config.toml
train_examples = 39062
inner_norm = false
cautious_weight_decay = true
batch_size = 128
Rows from block 12 of a small sound classifier, named by matrix and row number. Rows with one number belong to one neuron. Each number is 500 + 40 x the weight over its row's rms, rounded and kept within 0 to 999. All counts start at 0. Numbers have three digits each. After the name is the row's rms in percent of the matrix's.
After each neuron's rows are labels from the 100 clips, of 14976, where the neuron reaches its highest value: "lies over" is the class under the peak; "loudest" is the band of the loudest frequency at the time of the peak. Only what is clearly more common there than usual is listed. The data: synthesized solo parts of chorales (CocoChorales). In brackets: how many of the 100.
# fc1: MLP up (model.blocks.12.mlp.fc1.weight, 640x160), inputs 0-159
# fc2: MLP down (model.blocks.12.mlp.fc2.weight, 160x640, transposed), outputs 0-159

fc1.195 111:483497513493483539479472546554570460490469535555488555457478493543543495627590435512524440497491507510477478491467514478565499486447494476483502423493492487562520501555477535469485459511442511528495468481482511456509455475446518467556555520489565526472485493444449543517470420495495513514468452479540585489517446492431448501486622456459528481526506430470475522506485457487510521538496502522528505488465395442527534542409446434534502552539513593493484501495508499528483582546562469
fc2.195 119:545478487528493493518495533509554519485461530502512505503430433520520422546440554493536402477426553518536477548389533500498484427531518487500440578514501508471570480531564473554525442535563550537496501468460471489484502491536486554525450520498527593554435592492488466511498461502514527599562517521562450507520496448518552506499485554521498532540497461447542478458512493467530529517473532528452483477454462497490362492522463562501490491502497421524500479506530474510521423499546506
lies over: G#5 (26)
loudest: 500 to 1000 Hz (73)

fc1.442 089:543521506487508523494546455523534500506475517520480476499471514488538560609605457479593444439576525525498522468449458516508448518521508466510506406554523553509579518568486496554468486538468473477546479476481474490498452508428525475469462483515526501467457491529531515495471458521496574549472403466508578472539473526475446514442575487514509529516559501517534512502488493529515387469496434517491475476441434498493566541400461437492491508474486517544510484466512537575486531538416500
fc2.442 086:526445452474469428526451531529541478487442530479513458439479505542430425513499456451531450551500604525505500538483494526497497489550469505469471549520452552500543467500543447436510532491514523531483459468468521513473429442540443582513444570450547479484460539503408562510546488445444619471536518494453532565541489476537532478486471531497527505544544456484471499521546453554529461497452454465500482527474424508541465535536500583418507543500507497555531494444525453483522514538546505
lies over: G#5 (31)
loudest: 500 to 1000 Hz (55); 1000 to 2000 Hz (41)

fc1.505 095:460494520517436556511461564580516497460442471438546437546497519535463515528432505484559428543467544538504559504558427596442499435531506520410521514483508539498477465492537409564548498506502454544466433590485523495469507453544539506506495508473581538506422462433488475491582399495474547505500502512521480494443500560525504484559541546485535499532487446570502456484506436554456512472501499443510515504499466458543439511515502527457478522542455484524538509529512511503527448514533494
fc2.505 097:540497545476492525494496488569534497520476549508466474523558499503520560476502417454530443553473531490550493502499469417481526460503479517491530559491481444520523499452457392491515499501426482463548507465497500543501457454486480557504604531534610559506588463442513530450496516498489524458475546483526501469541589546438488517396405478501518459524472482546516559557465538453512466458480518481491441519519496574530540552463493485472519537494589496422477487443497487562472509509471466
lies over: G4 (33)
loudest: 250 to 500 Hz (84)

fc1.206 092:470485468528526450522449460427481471540517536512540500478531468422485485511591630454548484487536478487528548469468513517559522530491418489417460473555567519465515490547435552462477556516516517467485514479502572515479493520429518486468547510573512560476465485536489493519490491460475493520489527518529514620472518455464496453454456485527531496537464489491501525462521573473477524558444519469502463508470494516537523490462525439486337501511439484505472532534497495397543531490534511
fc2.206 088:520461541473474515510519507469498481499582483515497585540572493487533542512445541495456537448465455518498465454464557476520460527530549497540524497466516503493467475495493518465493483538463441462483495519507469504498432541449526459567548506484483544585522451419483481541502571388506540529557488470487514510474498453518508516518582483487459478466478496476434511477543560532517461558545400518480531585510418502547518466484548540566538433488474447541491477562392517546446465557547557
lies over: E5 (36)
loudest: 1000 to 2000 Hz (49)

fc1.151 099:528529422425490557481472606421430517471527486506486516481520521472516513551507623480478515493499419463490487532454438488429549499434515481516523505480465505487485456439446499471450502461539550544513509464500461534499483539468540543485511489515455499423539484523537531483636532485512549549555438543495489517548470444452493499489601497536474504509517472466488553491506462439499530509444493502523529465596448530486474589447554517462518545485495499540528550510465510434499500522554490
fc2.151 094:516477527499427396520501464493524491502500519457504470484482521557522479577534520508553530567548478437504519507446431551560520555490450495465546487528471471533519544603474498550554475487506420513501447514476557447495453562551493497491453512434450529478442506430491511534523519463488521448542573536503535475562555499469487501515447473532471468482453439485591499513505469454469555546487535569525443478535517467447466499432459518530459557483550462469468475492476498566398570538512494
lies over: A#4 (41)
loudest: 1000 to 2000 Hz (53)

fc1.472 100:441465597472500448510501529514544471524502490461511573467507502508448525463506478517504578445467476489507413469473475475490429524521486511492531498503416599435489423471463514459476542532522590479451490475513494503467508535504509473516423494510482474480505467583506487494532523555518552530587574505494526466462539531535529534495502536400473494440521529503505536495457455580478495494487592442501488475505540470498451419511455481570453504563391576535506473506542482521519534490503439
fc2.472 100:508491567520488460500461447487462529473522490481487523451388538467451484516556415535452541526471472453486511492493483511477520488422559500500473442522495453489509505563518453480509566496491472479511552503437554542576535540472541471480415528521549549522511539538539596501425509528463518467517470541434526491491559496407487483498540471496495418612468595465484514513511444589480411489521501483482538543524537513441500539503541476449465543482450493504532509460473479494501474458438532
lies over: B4 (25)
loudest: 500 to 1000 Hz (55)

fc1.31 103:529492452475451453473536552481546472521558538512492591499496487496470482488559422504546534498443444436489459495469509520506595512509514506468513530470560459532498458474478483503522508460521572539544513404490537536484491538544508497467436548537469453449428524560540462500426453459490475517447523536534541433488537563561526466500548495472506493547514446411499549487528501495503535504460490580485560494504541563485457542457446509502482478583475438497551527446443469555499437582435499
fc2.31 083:483487555572551489612460491486493504484421561547539503490547549552488508570528495509509424509577435560502522552480423528509423514418512464451508501483492492522519507466555545477462496509472516457433458518480466567487474551525491517461496464474462492469490488504470467448536529521511494426459545443576508571496526481491521484438553543552475503400538552485486536549493542488490528504482544435541444499495506467450523435490518397447521500522504485428467521519453493536551478421480512
lies over: G4 (27)
loudest: 250 to 500 Hz (79)

fc1.297 100:540505477483453474467440530459550534501538482527490584528439492502458559541528521505462453499549511434493528408519530437519525453567507486441466618536435462543540526475522432482462464463496504525406488534501495480478507440483479494525464562502502495524513511523474486566484453487456505461513455445489563487544584575532494499517466543457557542378497483419515499493457509468439440483552461479477537478504535513515471543481513465494494460534507493536544553597502598486515504477522499
fc2.297 114:509555557533475543506555451491473526471500534470474537465491475543582476568543510551489496470523477499534538526525402506549449490506502484490537413522493508487476466499439471453510469519549493459454494480513475474499534547431399484496492543429508498519572441513568457492459491458443489553535456533580478479475474522512480547514569452528404552469440494504569506459538506498482425523465417502486469488509455464485530568524483464518475502579482507534460519519447384477515526546575541
lies over: G4 (33)
loudest: 250 to 500 Hz (73)

fc1.64 099:517527507457499544460486479547558484440503560515487505511462536515570557584578487546566495424538469507461483488498472500588529542558500473492512407525456551493553531539449548455483481464448481497571527494522515435548512479453524520468425581516506545460472505483508569520494463487453495489430428490547561429561457512418512478511558483467501504495513504526492527478541480555508499457460474457461433477464437510518530485416462446558482582475440494521548522521548515495517516525476439
fc2.64 083:608522456463481483578517513492495480470541499531507471464470524547378425544522506480485446489480486547492499481514511486476478558514485491537474553567513513488538521487542509509561508485555528554562512484443534525552502468499473625592445482531536580471463549448432511446526530432431502523481502503511527538525533521499542368512464473588518529561525465474488503493464505559513472503470452483467489498482446492518431531531473566521503513507532453566486415514510495458470512497471510
lies over: G#5 (34); G5 (29)
loudest: 500 to 1000 Hz (61); 1000 to 2000 Hz (35)

fc1.360 093:501512521503480562506547522509416516518545527481513546492524537458510455567478469611467390487505548513491499487460467514429536356466531471546479525506538459489533501511499476456529482525508489398526480459553494437530515486519500467537443479489474521521482536486561485495564561502538488549527466493514503540486481401561535519513549496484472484468481505579510460424472539466461500497522561562540486483554507539515540470482476547385509500433498442471468482578523530485521550505471562
fc2.360 077:484497526527477494444541490518571585490505470520471576554472465513473504573515512447488555466497552495480476536472535475507477419490477471521575444539492497498525492481466524529585522476517426495531440456453521547474491406478507479463504540426462580557525452511463510481523562538568509506483449532434528443568457472500473540439448535577532470454505466571536525470532513537543489453454585481472478490556525480501487533481420534452508505490524461458519504430571535516552445439520482
lies over: E5 (27)
loudest: 1000 to 2000 Hz (64)

fc1.513 133:496569524549503454546448455495576518424471455478557478561465443457481574458525424497506473538501500505504498451458449552517450591499515529457525519525547567497537536545509487467465510512479469509499450552457549498438545546530420511557548463508507504506455490533557493500625496485490403443581496527532521523552452520526477496466513494470529491491543537405492496526519576527479513495421491473474504447443464464483478549521429507519519450531522526513467527482472482464589474467481530
fc2.513 104:549551488550530533487508494527518504539487498474425441525563492549499579520433472526538594511489504565483490500481468491434478491417468495460512485632556532491540480491497477430555465491526462590511522478494492550469498498498570532459538537488552532454509558560434497507564553478471488534483516499566491469554536516456518519527495544535546500519498544531486509499477544496418477433564489510452511511449515524411513499501388513501470529409495519551493413477465503529481485432520481
lies over: B4 (35)
loudest: 250 to 500 Hz (73)

fc1.237 102:550512497445520464411523464557519510500472574485483410459495459522498530528456453550492445507478618462510486518490592533488448480527567480516511497506480467515504525503508567505495494491505495520502469463451460572430487506513510471517443539508557492552423513437468498510519473493508573545494469487479455571442468486501528518520540509487418459590573555525455491569531547437519563584496493486519584492530508522502509520469535494547499487515445538458442529454432518507515412452505442
fc2.237 101:473477438495535513440464486534509526466546456467503498471544472526437522518507472515462450467481613601543528529496571512474511489505489482462541477524576497491515490433504569569490492512380496506481493525492503471375495544485496458486501532583507518481447551558524458543494523477479470459475580527510446619518456476506545476557500529473547500408500485517555473542523560510498597465459513541524563475538458510505465486494498525546511525503577526519536530485483530488527525502429492
lies over: G4 (26); G#4 (25)
loudest: 250 to 500 Hz (82)

fc1.148 100:518539512447501428534609489437515469524507479487541529527479495511525501527520469515500473527598463514497497482474461551425488531453486582509497505477522521423522491571486480498511494473439494434478515502485409448495498600520527501536503512482521505546423531466516517459613541515474448473493529530464489425499502555530439488515537505524455469465577496490488519538598512512405535521463536507438521544483572461500493565562426512464460450539532516470475503424455470528501443499455535
fc2.148 080:499471543491534513451517493450529502477530540499517521466486481534442519520537495501457514539523448546432496476523509487537495508544453450450422480449527516495506436451547502387453500479440489502512454506450510576502483560496501537476501520467545479520548501503414528532528528491518576501545468427473482533471483445537407557467520521627595468477543526546435488530448424564470549509497503528505468445508567539475536543517461486473444478433480572495489432472452504525481498424540504
lies over: A#4 (25)
loudest: 250 to 500 Hz (78)

fc1.570 081:506481452528485440408468476518488389519537475485499501526481476458488505481488501582538491527466473451494490530486542524452463525483493448478535462526535458594534518440419441476457499516519457493600509550457475597485446483505516481468512566545542503545465447552539501560519473506464525517563563489524573513476500493469456484478574472487464487434514460455475542502388452482563451550563514518550515477525474591555554560520529554435497513463489510535469505485528522486459485479493512
fc2.570 074:571536588484552515427477480518525541469505531421576549497491494481466468481513463382474532499536488449541409479506468509529525547479478553488469558514490523488479641530483494540509541545502468533586468460430552440532405557594463466435472452466480528492515524524495500478465489480469512517553494508535418488512516425460539476516425507521516496535558506494472546456500490497528454503508588506497485454511535544507468514480488522426510457543487464536515468523468471519551504475486486
lies over: B4 (32)
loudest: 1000 to 2000 Hz (78)

fc1.566 090:549525502498484471543430447536548428468501573502502481494467504598548453506517457529538519486475528447401490469475468523436497567456486454507537629538537483492574488479527451483459515474513461517475453496439461514443481459470486498494495490484465494464455489469508443567469435535423465503469530465493531475555585483536465507468564461466512490481523478474497486470453585557490511522523489565444478499578572528529546500531504540485483493553525464564501486532470579536542435542560516
fc2.566 087:566486483529523549541501511448526556482486548499468521515476473566547547557500480480468559507552530525477490539560474516475520537495516499440563520460445476412479452531458483514480487508547506427395493380562534541526487517513516487549535452452488504445555426488487549462501547456386526489526563546482564468493538477511525527486469495482580549479462526506486563534549546437541502533504468477479499454504538472547496494463452473473446483514469500509533488458520368527540534446496529
lies over: G4 (40)
loudest: 250 to 500 Hz (78)

fc1.389 097:590504488406524498515450545474522575467492522595436507481469496522428519497556636514517577519498461558478505548462441456513488494505546501523542476433533517562457471484493530451531558521507487585542450542533439432516506503496421478519501457523526484454483484489539514481577481483452574522550450575508509499492481510476603532491566478513509544500502510445479526446529496442486477452443510445502526487500447424473440517507502484503478569532485479503521464464485454508471482447481487
fc2.389 101:483472526537503483460514516520500438520487498530465471509567461620606541486463497500478495561552490492486538466445385465475483490448465441466452526543479484554479476474425449542484440464436525480462512506511490520541440542559530453531466503494451477427500476517486489498528442468524520513618568524501501540543462480480535532459525534564470468466503530503491480527514420448457430518513495469513548482465496470467555492443564523496471479472588476437536503511493582473507578549510482
lies over: B4 (27)
loudest: 1000 to 2000 Hz (42)