From a checkpoint of a small sound classifier.
Model: 3.35M parameters, log mel input, norm layernorm_no_bias, activation relu, layers 16, width 160.
Data: 39062 training examples, 71.1 epochs.
Rows from block 9 of a small sound classifier, named by matrix and row number. Rows with one number belong to one neuron. Each number is 500 + 50 x the weight over its row's rms, rounded and kept within 0 to 999. All counts start at 0. Numbers have three digits each.
After each neuron's rows are labels from the 100 clips, of 14976, where the neuron reaches its highest value: "responds to" is what is common among them. Only what is clearly more common there than usual is listed. The data: synthesized solo parts of chorales (CocoChorales).
# fc1: MLP up (model.blocks.9.mlp.fc1.weight, 640x160), inputs 0-79
# fc2: MLP down (model.blocks.9.mlp.fc2.weight, 160x640, transposed), outputs 0-79

fc1.514:533495474473528568515563429526436443674526486539443534543490517491488514582484540513549480441509451416499455556488471430425504523415499648467461453535550540525530487454544509459489507502477354393478418479478399520551497478469576436518414516
fc2.514:497495526487513514483441524445562447568556514634483543491494523513537510578447450583440468490530502501448539416474469481512485564456465449411410505409476467546516478365488533471460514512624728501516545505493538493439511521502506431578480469
responds to: clarinet; note E4

fc1.38:462494567497562570482563442496565498477481518449477533514398501478554452521571393532533480536478478422450523465493466501604608464361551464575513361475491474526440477406521444473528541408575531436549502459521445549491469462562437468522465456
fc2.38:527506343447472526505563566447520543493542528424562485471478498576437476530512490454494463482415555543610476483486488505513564506662482457538428598522448503493558521494563412545502518516492441534436544468465516449483467490516489519571435541
responds to: trumpet; note G5; note F5; note G#5

fc1.571:557574493410477548485521573488587500535379531482504493522551472521525549529601530530487500503439476506588416392545446537464503481468419589565417443490548466502491564472520505500438478462348497482558579490493480571510516463538572520448421515
fc2.571:553530455521456456523559478509447479469509484494449458511546533507513453556588473533468498481492535453502499523511536503496531492510511523477456570459501414430464502483543590441552498560464467530433524516490547488502490499497531556445468479
responds to: tuba; note A#3; note C4; note B3

fc1.416:523487447438484513346502528567551545388471553490481422439523555483417523592484486499448547486511449546523522478411474458472510540544476550499392551611482556504520537456492539438503432480553504661520483532584533468602488546507437459476516519
fc2.416:549479520555560561400491458581455527431453509619530562564519480545540555530529490504512527474559554421576497444527534481498499463420480624539498559409511460503469518492505509416493399473436436588467541553522454489430530480495501482478522444
responds to: horn; note A4; note B4; note A#4

fc1.592:549490532463429492584441478505524511563518538465435497468556458524391497593479511493595582426506511471491458491547477533543514470501508503527493413537611483395528633500469540426573505492492495492443505500518498524473494453469457479452435494
fc2.592:562549481523441493540519542508506586516495400479549577422474528568554480408379523493531533488450516447532413487530545487535451540496534533476489518501492516481486558578450467462524556449538535541572541464457517597501501422441572467497404506
responds to: trombone

fc1.215:506534534477540474411455514646557484425438507446435426487486417479466490477497495523553521503462559413462532540506537527556555489476582502413461500543464437462471520456547553546430377510449523450474506480494602561472493505460446451518446525
fc2.215:481392509488468515444488598570516544502504533506615540547474535512530525437522581456574546477515512454373483523460506547548485433593495573548557532488519531483431521534480455521497520543458424475465404530492508492455492533520515505479480457
responds to: tuba

fc1.388:529472498586522462361561591554394483466558517515507583408488440542555606501500548526530523425477491536517474547462524442493449471469426462504394464526430508492493498472516540524483459461521525501575558388461568408437518510578468500523538475
fc2.388:511472496450434452431480554512460514506491501473479476509495516410472425510546523551504491519505474417534504447467462451527422601528573527508495422512548464397389521456465422472479507556527547580413452527509515462600421564572488497459495464
responds to: tuba; note A3; note G3; note A#3

fc1.249:413558505529513511631452451522458513611425446586448551430581407495526517567546460608498528515465487544558478503460488593455554485450471453575632529482586538439442468503532491420461652486408539488520538521523429480445510467506407497492478512
fc2.249:516528432469448540574559528487502492612525517446521503515546563558450585461457454547463464566490456574517484575534503427429445448506530445489458581524538499509499489441519550433495552514574519486482514554559469449537501328550425509492433440
responds to: horn; note A#4; note B4; note G4

fc1.106:476467457412500544421492537488475550514486543429504520484517384501410476460452476507454502465476539457488524590487485525592482576508482545503477549466572462456481483517533436499511477559585478567400558598517556510481512523454499461531492547
fc2.106:500503442492494490446544562439426482463502508407545469489482538456634532446482524494508522530451504532460520557518469577518474423489467534462573437555482513542423484476429542505425517571575438472499432432434507515559483513503472423523528421
responds to: trumpet; note F#5; note G#5; note E5

fc1.46:434500504479514498485531660545519502518514494522514488484567485543452560469563515557528456493540447577454587429514433549398563427560488414507521541484542381456463476518464504507484512572508447466533511585464429490604507456426518513497553503
fc2.46:462522467473522540509469599624475472613538483457540416536471563607563456401493507543510569531493539532504586519487427531420481475466500475469505518599507493524524468463477579528537519449533484560639548479486432440479511521506521489480495517
responds to: horn; note A4; note B4; note A#4

fc1.612:496516443522527441514481433499533588464501486542493508450520656505462514504432564502485504562436502430521451440486454476466420538448476479511477523481554535542402409518499536434493586494465510585426442405525482527504506483508438452520566442
fc2.612:477601527522469546471510468531613398546588535475496542587466463491492537489506483493497531615463457561452468512456432485548457525441485476437466430480555461464507480499494478578478467543517467546557479498478494534487412520521489487483566468
responds to: horn; note A#4; note A4

fc1.602:497498491474486476535528568521525433454461480520504436440615482434520469488484504485550482540483521511436476491460549436631452444528401564498501524624572544414394497577476486441579433397561565500525519497561525465441587508465503499548490507
fc2.602:532525484506491524519523431465489433470494504577505400545456487504465463535524467443528365481421523495485487546446424519537543529532540512469495478503582523455459500451533499562426492417532470481552472519428464492518485515510579523594639494
responds to: trumpet

fc1.509:473510588456488451510454552464630474483483494483474532457496568522448636512510460508489435530583443523511552506567418414484492542344483537415515482448554544513527444523521472469566547582572499467510519456515502470555380545429526498431502502
fc2.509:493546500495535399498453551486531474536541503432555489494483504423596397462572418582553454519499463389515544578568497540577602482616511488447493496482482424482477464548382514446483508612508497437474474569452515544474496605533460473506452487
responds to: tuba; note A3; note A#3; note C4

fc1.512:530479525515435502508563474519480545471469472476561452548500495540492463547507554448514419507487578557459532518468505458420477567518531483503538404653473418535512584527570518467511483506610515541534509428517477465457444494490417485482410444
fc2.512:450547508534451507487522465416490408474521481468505473473480497436504632496421482459450593601594517438511458492465471500543535523397501492420558549630454502459467513505489498558541426538477432566566465441473530424512495412442591459559544568
responds to: trombone; note D4; note D#4

fc1.582:458501458483473435501477723478475488450562552526370524497494421503557756477560509532498546464481496438492579453529517405476504535537414439532539466439597412531514522466478568508492499472535532501478516561427406517516536535448504511483506514
fc2.582:557484508510547523537524625454459506478448502448423519591525484475419498477527477493534538497557487432487462519498499486467482519602542493523503487634581463477483504443593511467500510529446474460485508419552440519365421488460608468455506467
responds to: tuba; note C4; note C#4; note B3

fc1.344:448518530520474492450472442527440549479488551467503551407483477493468547538514503461522428447471501490505534499480530532442498482536547500526465554565379501483508536561545502562471410455454470542538561406507570350380641462524497508495515477
fc2.344:556492514438511418516568500470450500527416511417533518509497455426594474527570471474485537515480417553488474479492557465485492518527550446512436552492520426494408494486454467466485601583440536543516466475462565568499475569463536468416553579
responds to: tuba; note C#4; note C4; note B3

fc1.621:484449522406476469591485480477542467564560526468647525529564458497527543533468492530555527519554552558551535443514400504477373515484507482497564534325621473479515601512500561442533467525411538476442486546411381454498406441497450508464513505
fc2.621:546460514515504515496552554540454463562517418474523491535473566482434581531495528581533569491481484441478567493508504526475546503514532464468466624430453493536444554450444583498543586395526380491536531483567557499468547395479399581496461490
responds to: horn; note A4; note B4

fc1.301:462553538441478474506425509524436489541526542495555553583448486518522491500581488560464413528440491477554519532500549495640466546449554534443550619441448455538558404524562490500457461490569495544493532420505446468480571530386545492457482564
fc2.301:468532527544475533477485500481499446541498458508460448547555550498498474455441482483447534470456582575612560489459445469561456566542446545449642500513576458528376426531476512451477480494472476535492500533503570418464515520516505423479596407
responds to: trumpet; note D#5; note F5; note E5

fc1.354:506462520499502547455488710493493460468519485515483566505503408448480541510492488486445518468492492463488547525420492414465534526531434355507585588450641545487463482444455498531501488483553539471533526641515444476535524490439548496516520507
fc2.354:463515429586521552621468621474424530550504517454522586475449517531486585500447563525529561499571565559544488530501462520517502479542501556487596542618603599495593501421483502585506499471483479535435521544518404440389469482548603478554564503
responds to: tuba; note A3; note E3; note G3

fc1.138:514485579537475532473540628459495483495487534502548540452424521491493566507526489417500519419407509548473401515429538504550537518521515380467545397491458587508499591536470492518538456557456495480426433513554512520479488499391473521502504350
fc2.138:554579451510422497461523535465472430461533461501423440513482543485492474517484478409547533456437532533466527511485502463435504486542460442513559545511509582467523453524498447466556441547529478519408507461501394513457456558502498560516629667
responds to: viola; note G4; note F#4; note F4

fc1.565:487533531431438446499557450433474460527536511491499498381461486554525621577521532429498472521572528531531506480478552521387525548419554541438505619506487479538573566625551490544479504464545481501533430435556503434517512512424488484577466523
fc2.565:532619561459428568478519454510450548505440523553400504462486475527396416520528454514476530486486430502530509461520448450468484513540576508509609502484530490504489428572493500487491539488454473549510549586438463536460559456513469456559537455
responds to: trumpet; note F5; note E5; note D#5

fc1.487:534467462421514506285515461467461467410435580493524493516546562496417557472537467555506508338536489542525415515551458517570465502521485509471423541557616412519474467477528462539537461522620509451519448555541652496506469478551480532514463503
fc2.487:524538525492477524343423484436541539437532471470446408455492449476471540539572528462510482508562570461515491494437637468490497558517524563499514446413554501488440447463575537519494539469473515570501517490501582492526476569494589577496544492
responds to: viola; note G4; note A4; note G#4

fc1.352:419581448534569489421414532531406518550492576497510540465591569564584579535449568434516506493444527510513498416536586487552486551462556405563448471516434437409454468536528528529546458518527451479416506567596516461480435507400509549524510502
fc2.352:463508503462452557518538464440520530554420470551488437470567435471416463586534464463496498481410521465464519562510450524500540411520413464476543477496499536477517425462470365459471488522608445538546502536572410536523537520469504463545511462
responds to: viola; note G4; note F#4; note G#4

fc1.546:469415483392428474557491516452459479585572454476578490557585566506540534497537512509506495421470527504530459469554485395522436539445569605460392509430554543444493561495552461515486532542474437471492553554453507492457470556477482465454453473
fc2.546:413499473448563471461467489473463452424517468451544512480457509433447475443462523452488621476506485500442541461485548534590445609487476486426546516522492436512470498453561559524456539400507533567534538477448501578489562530551508602507400499
responds to: trombone; note F#4; note F4

fc1.194:428485494469589494400518587528411560334435532443485561485560501524464589451490463524511540504544519569470479569565449519530487446523552478517565462515520486468444499464520480520592498522535605527484548417544558468495507466479437498529509379
fc2.194:549423451447441413464464501447497488474423490574468492443429476483515509459489537464546462494553460545600504533496588490483477581540479542492569529512539511525510553577569396508515448558414428445472498527489494489462469510499522588580477604
responds to: viola; note G4; note A4; note F4

fc1.431:563591499434423496503506506480481482519497474529418495556459375507519570468448467548496526493499601386422572508507525452561553548509554555564560442406427511527526499438495466481502508479488467507570434448518465567550540501472496506478546534
fc2.431:463535564492513500585506503446522579341388552460588477501531541567471407463445514482488514471429483490516528492557487381581595491589459445515535387490497399501362494486627464471517450494526512501455460507438513467549505535463516544457524487
responds to: trumpet; note F5; note F#5; note E5

fc1.407:465500496506465511316446389523496415350419555525508458478532503509506559466527515469511449402549527511514461454556516519522500496485627502473555465518634488477483453517488448496489420492544487412507451521479608474586478457478596501552501473
fc2.407:508494472510443491386470466441522443367498489546490507512498477514459445447511504477440405432528490462474463503538706484525492472558438485485528588441457457498479493525484489504510466479436437505568563533468490484358429518446512501539511446
responds to: viola; note G4; note A4; note G#4

fc1.233:518519545456480493424498545594535468488436539533466506491542518521530495467558450422421548541552454366500469497498529483509454465487464544543386554508555477573543441551510526477483522550449503559516545510479563489472532484540522502535457451
fc2.233:519484450526584549412569499535483438459436506484500469517565455533471513539495511542570398520475548436496536473581490583505538517502476525498499455457450489455588495430615532549446506505530467544519427520405522500558505575472550472524434562
responds to: horn; bassoon

fc1.331:450577475508479434479506477430505504498506596587528456458523522530381639603507475527489454431375449437442431555522499577544518562504497479525493507503507440490582500558515392529575502487488515512500476507501537469474576490493448583479506307
fc2.331:483554464465421537455458468479542490490510532530466509499487515459527379597527377563597460437374666607516533554420439528428469453489519493413493449529569495506493488498497466482526525548438501543502518465418508501492476576463551541525580628
responds to: viola; note G4; note F4; note G#4

fc1.252:500429648424447519490489497511492460526433487441535563532574547499513557462455576379492577393523447510496473498504551452492503470496471496486481523509449433413405410549531490459458537491566571522550517484553522430557462498437485483460492509
fc2.252:357451518498468473438522487443439520560466571499456533523541499490474548486429563454458457527493653448477453510453544466504492460426463429503542490515448576496460454627494516587546485559425569572494520531483456526527530517552446513524470465
responds to: viola

fc1.160:498553508501520493475560474434414530499514508474436493563497530517505528523436407399488551484527484448619405509458488481551524481528492499555375467457445554467497515481443542499498524394509459573446570575499534563586552394541491474437552535
fc2.160:546452414500431574559519478477551439447423465553403461690543507466422445486539465494486525513426547527511456439523475462532524501486440523542510400456385537385549527530580444499491455542412388464497571441443568500439455417478464456461536490
responds to: horn; note A#4; note G#4; note A4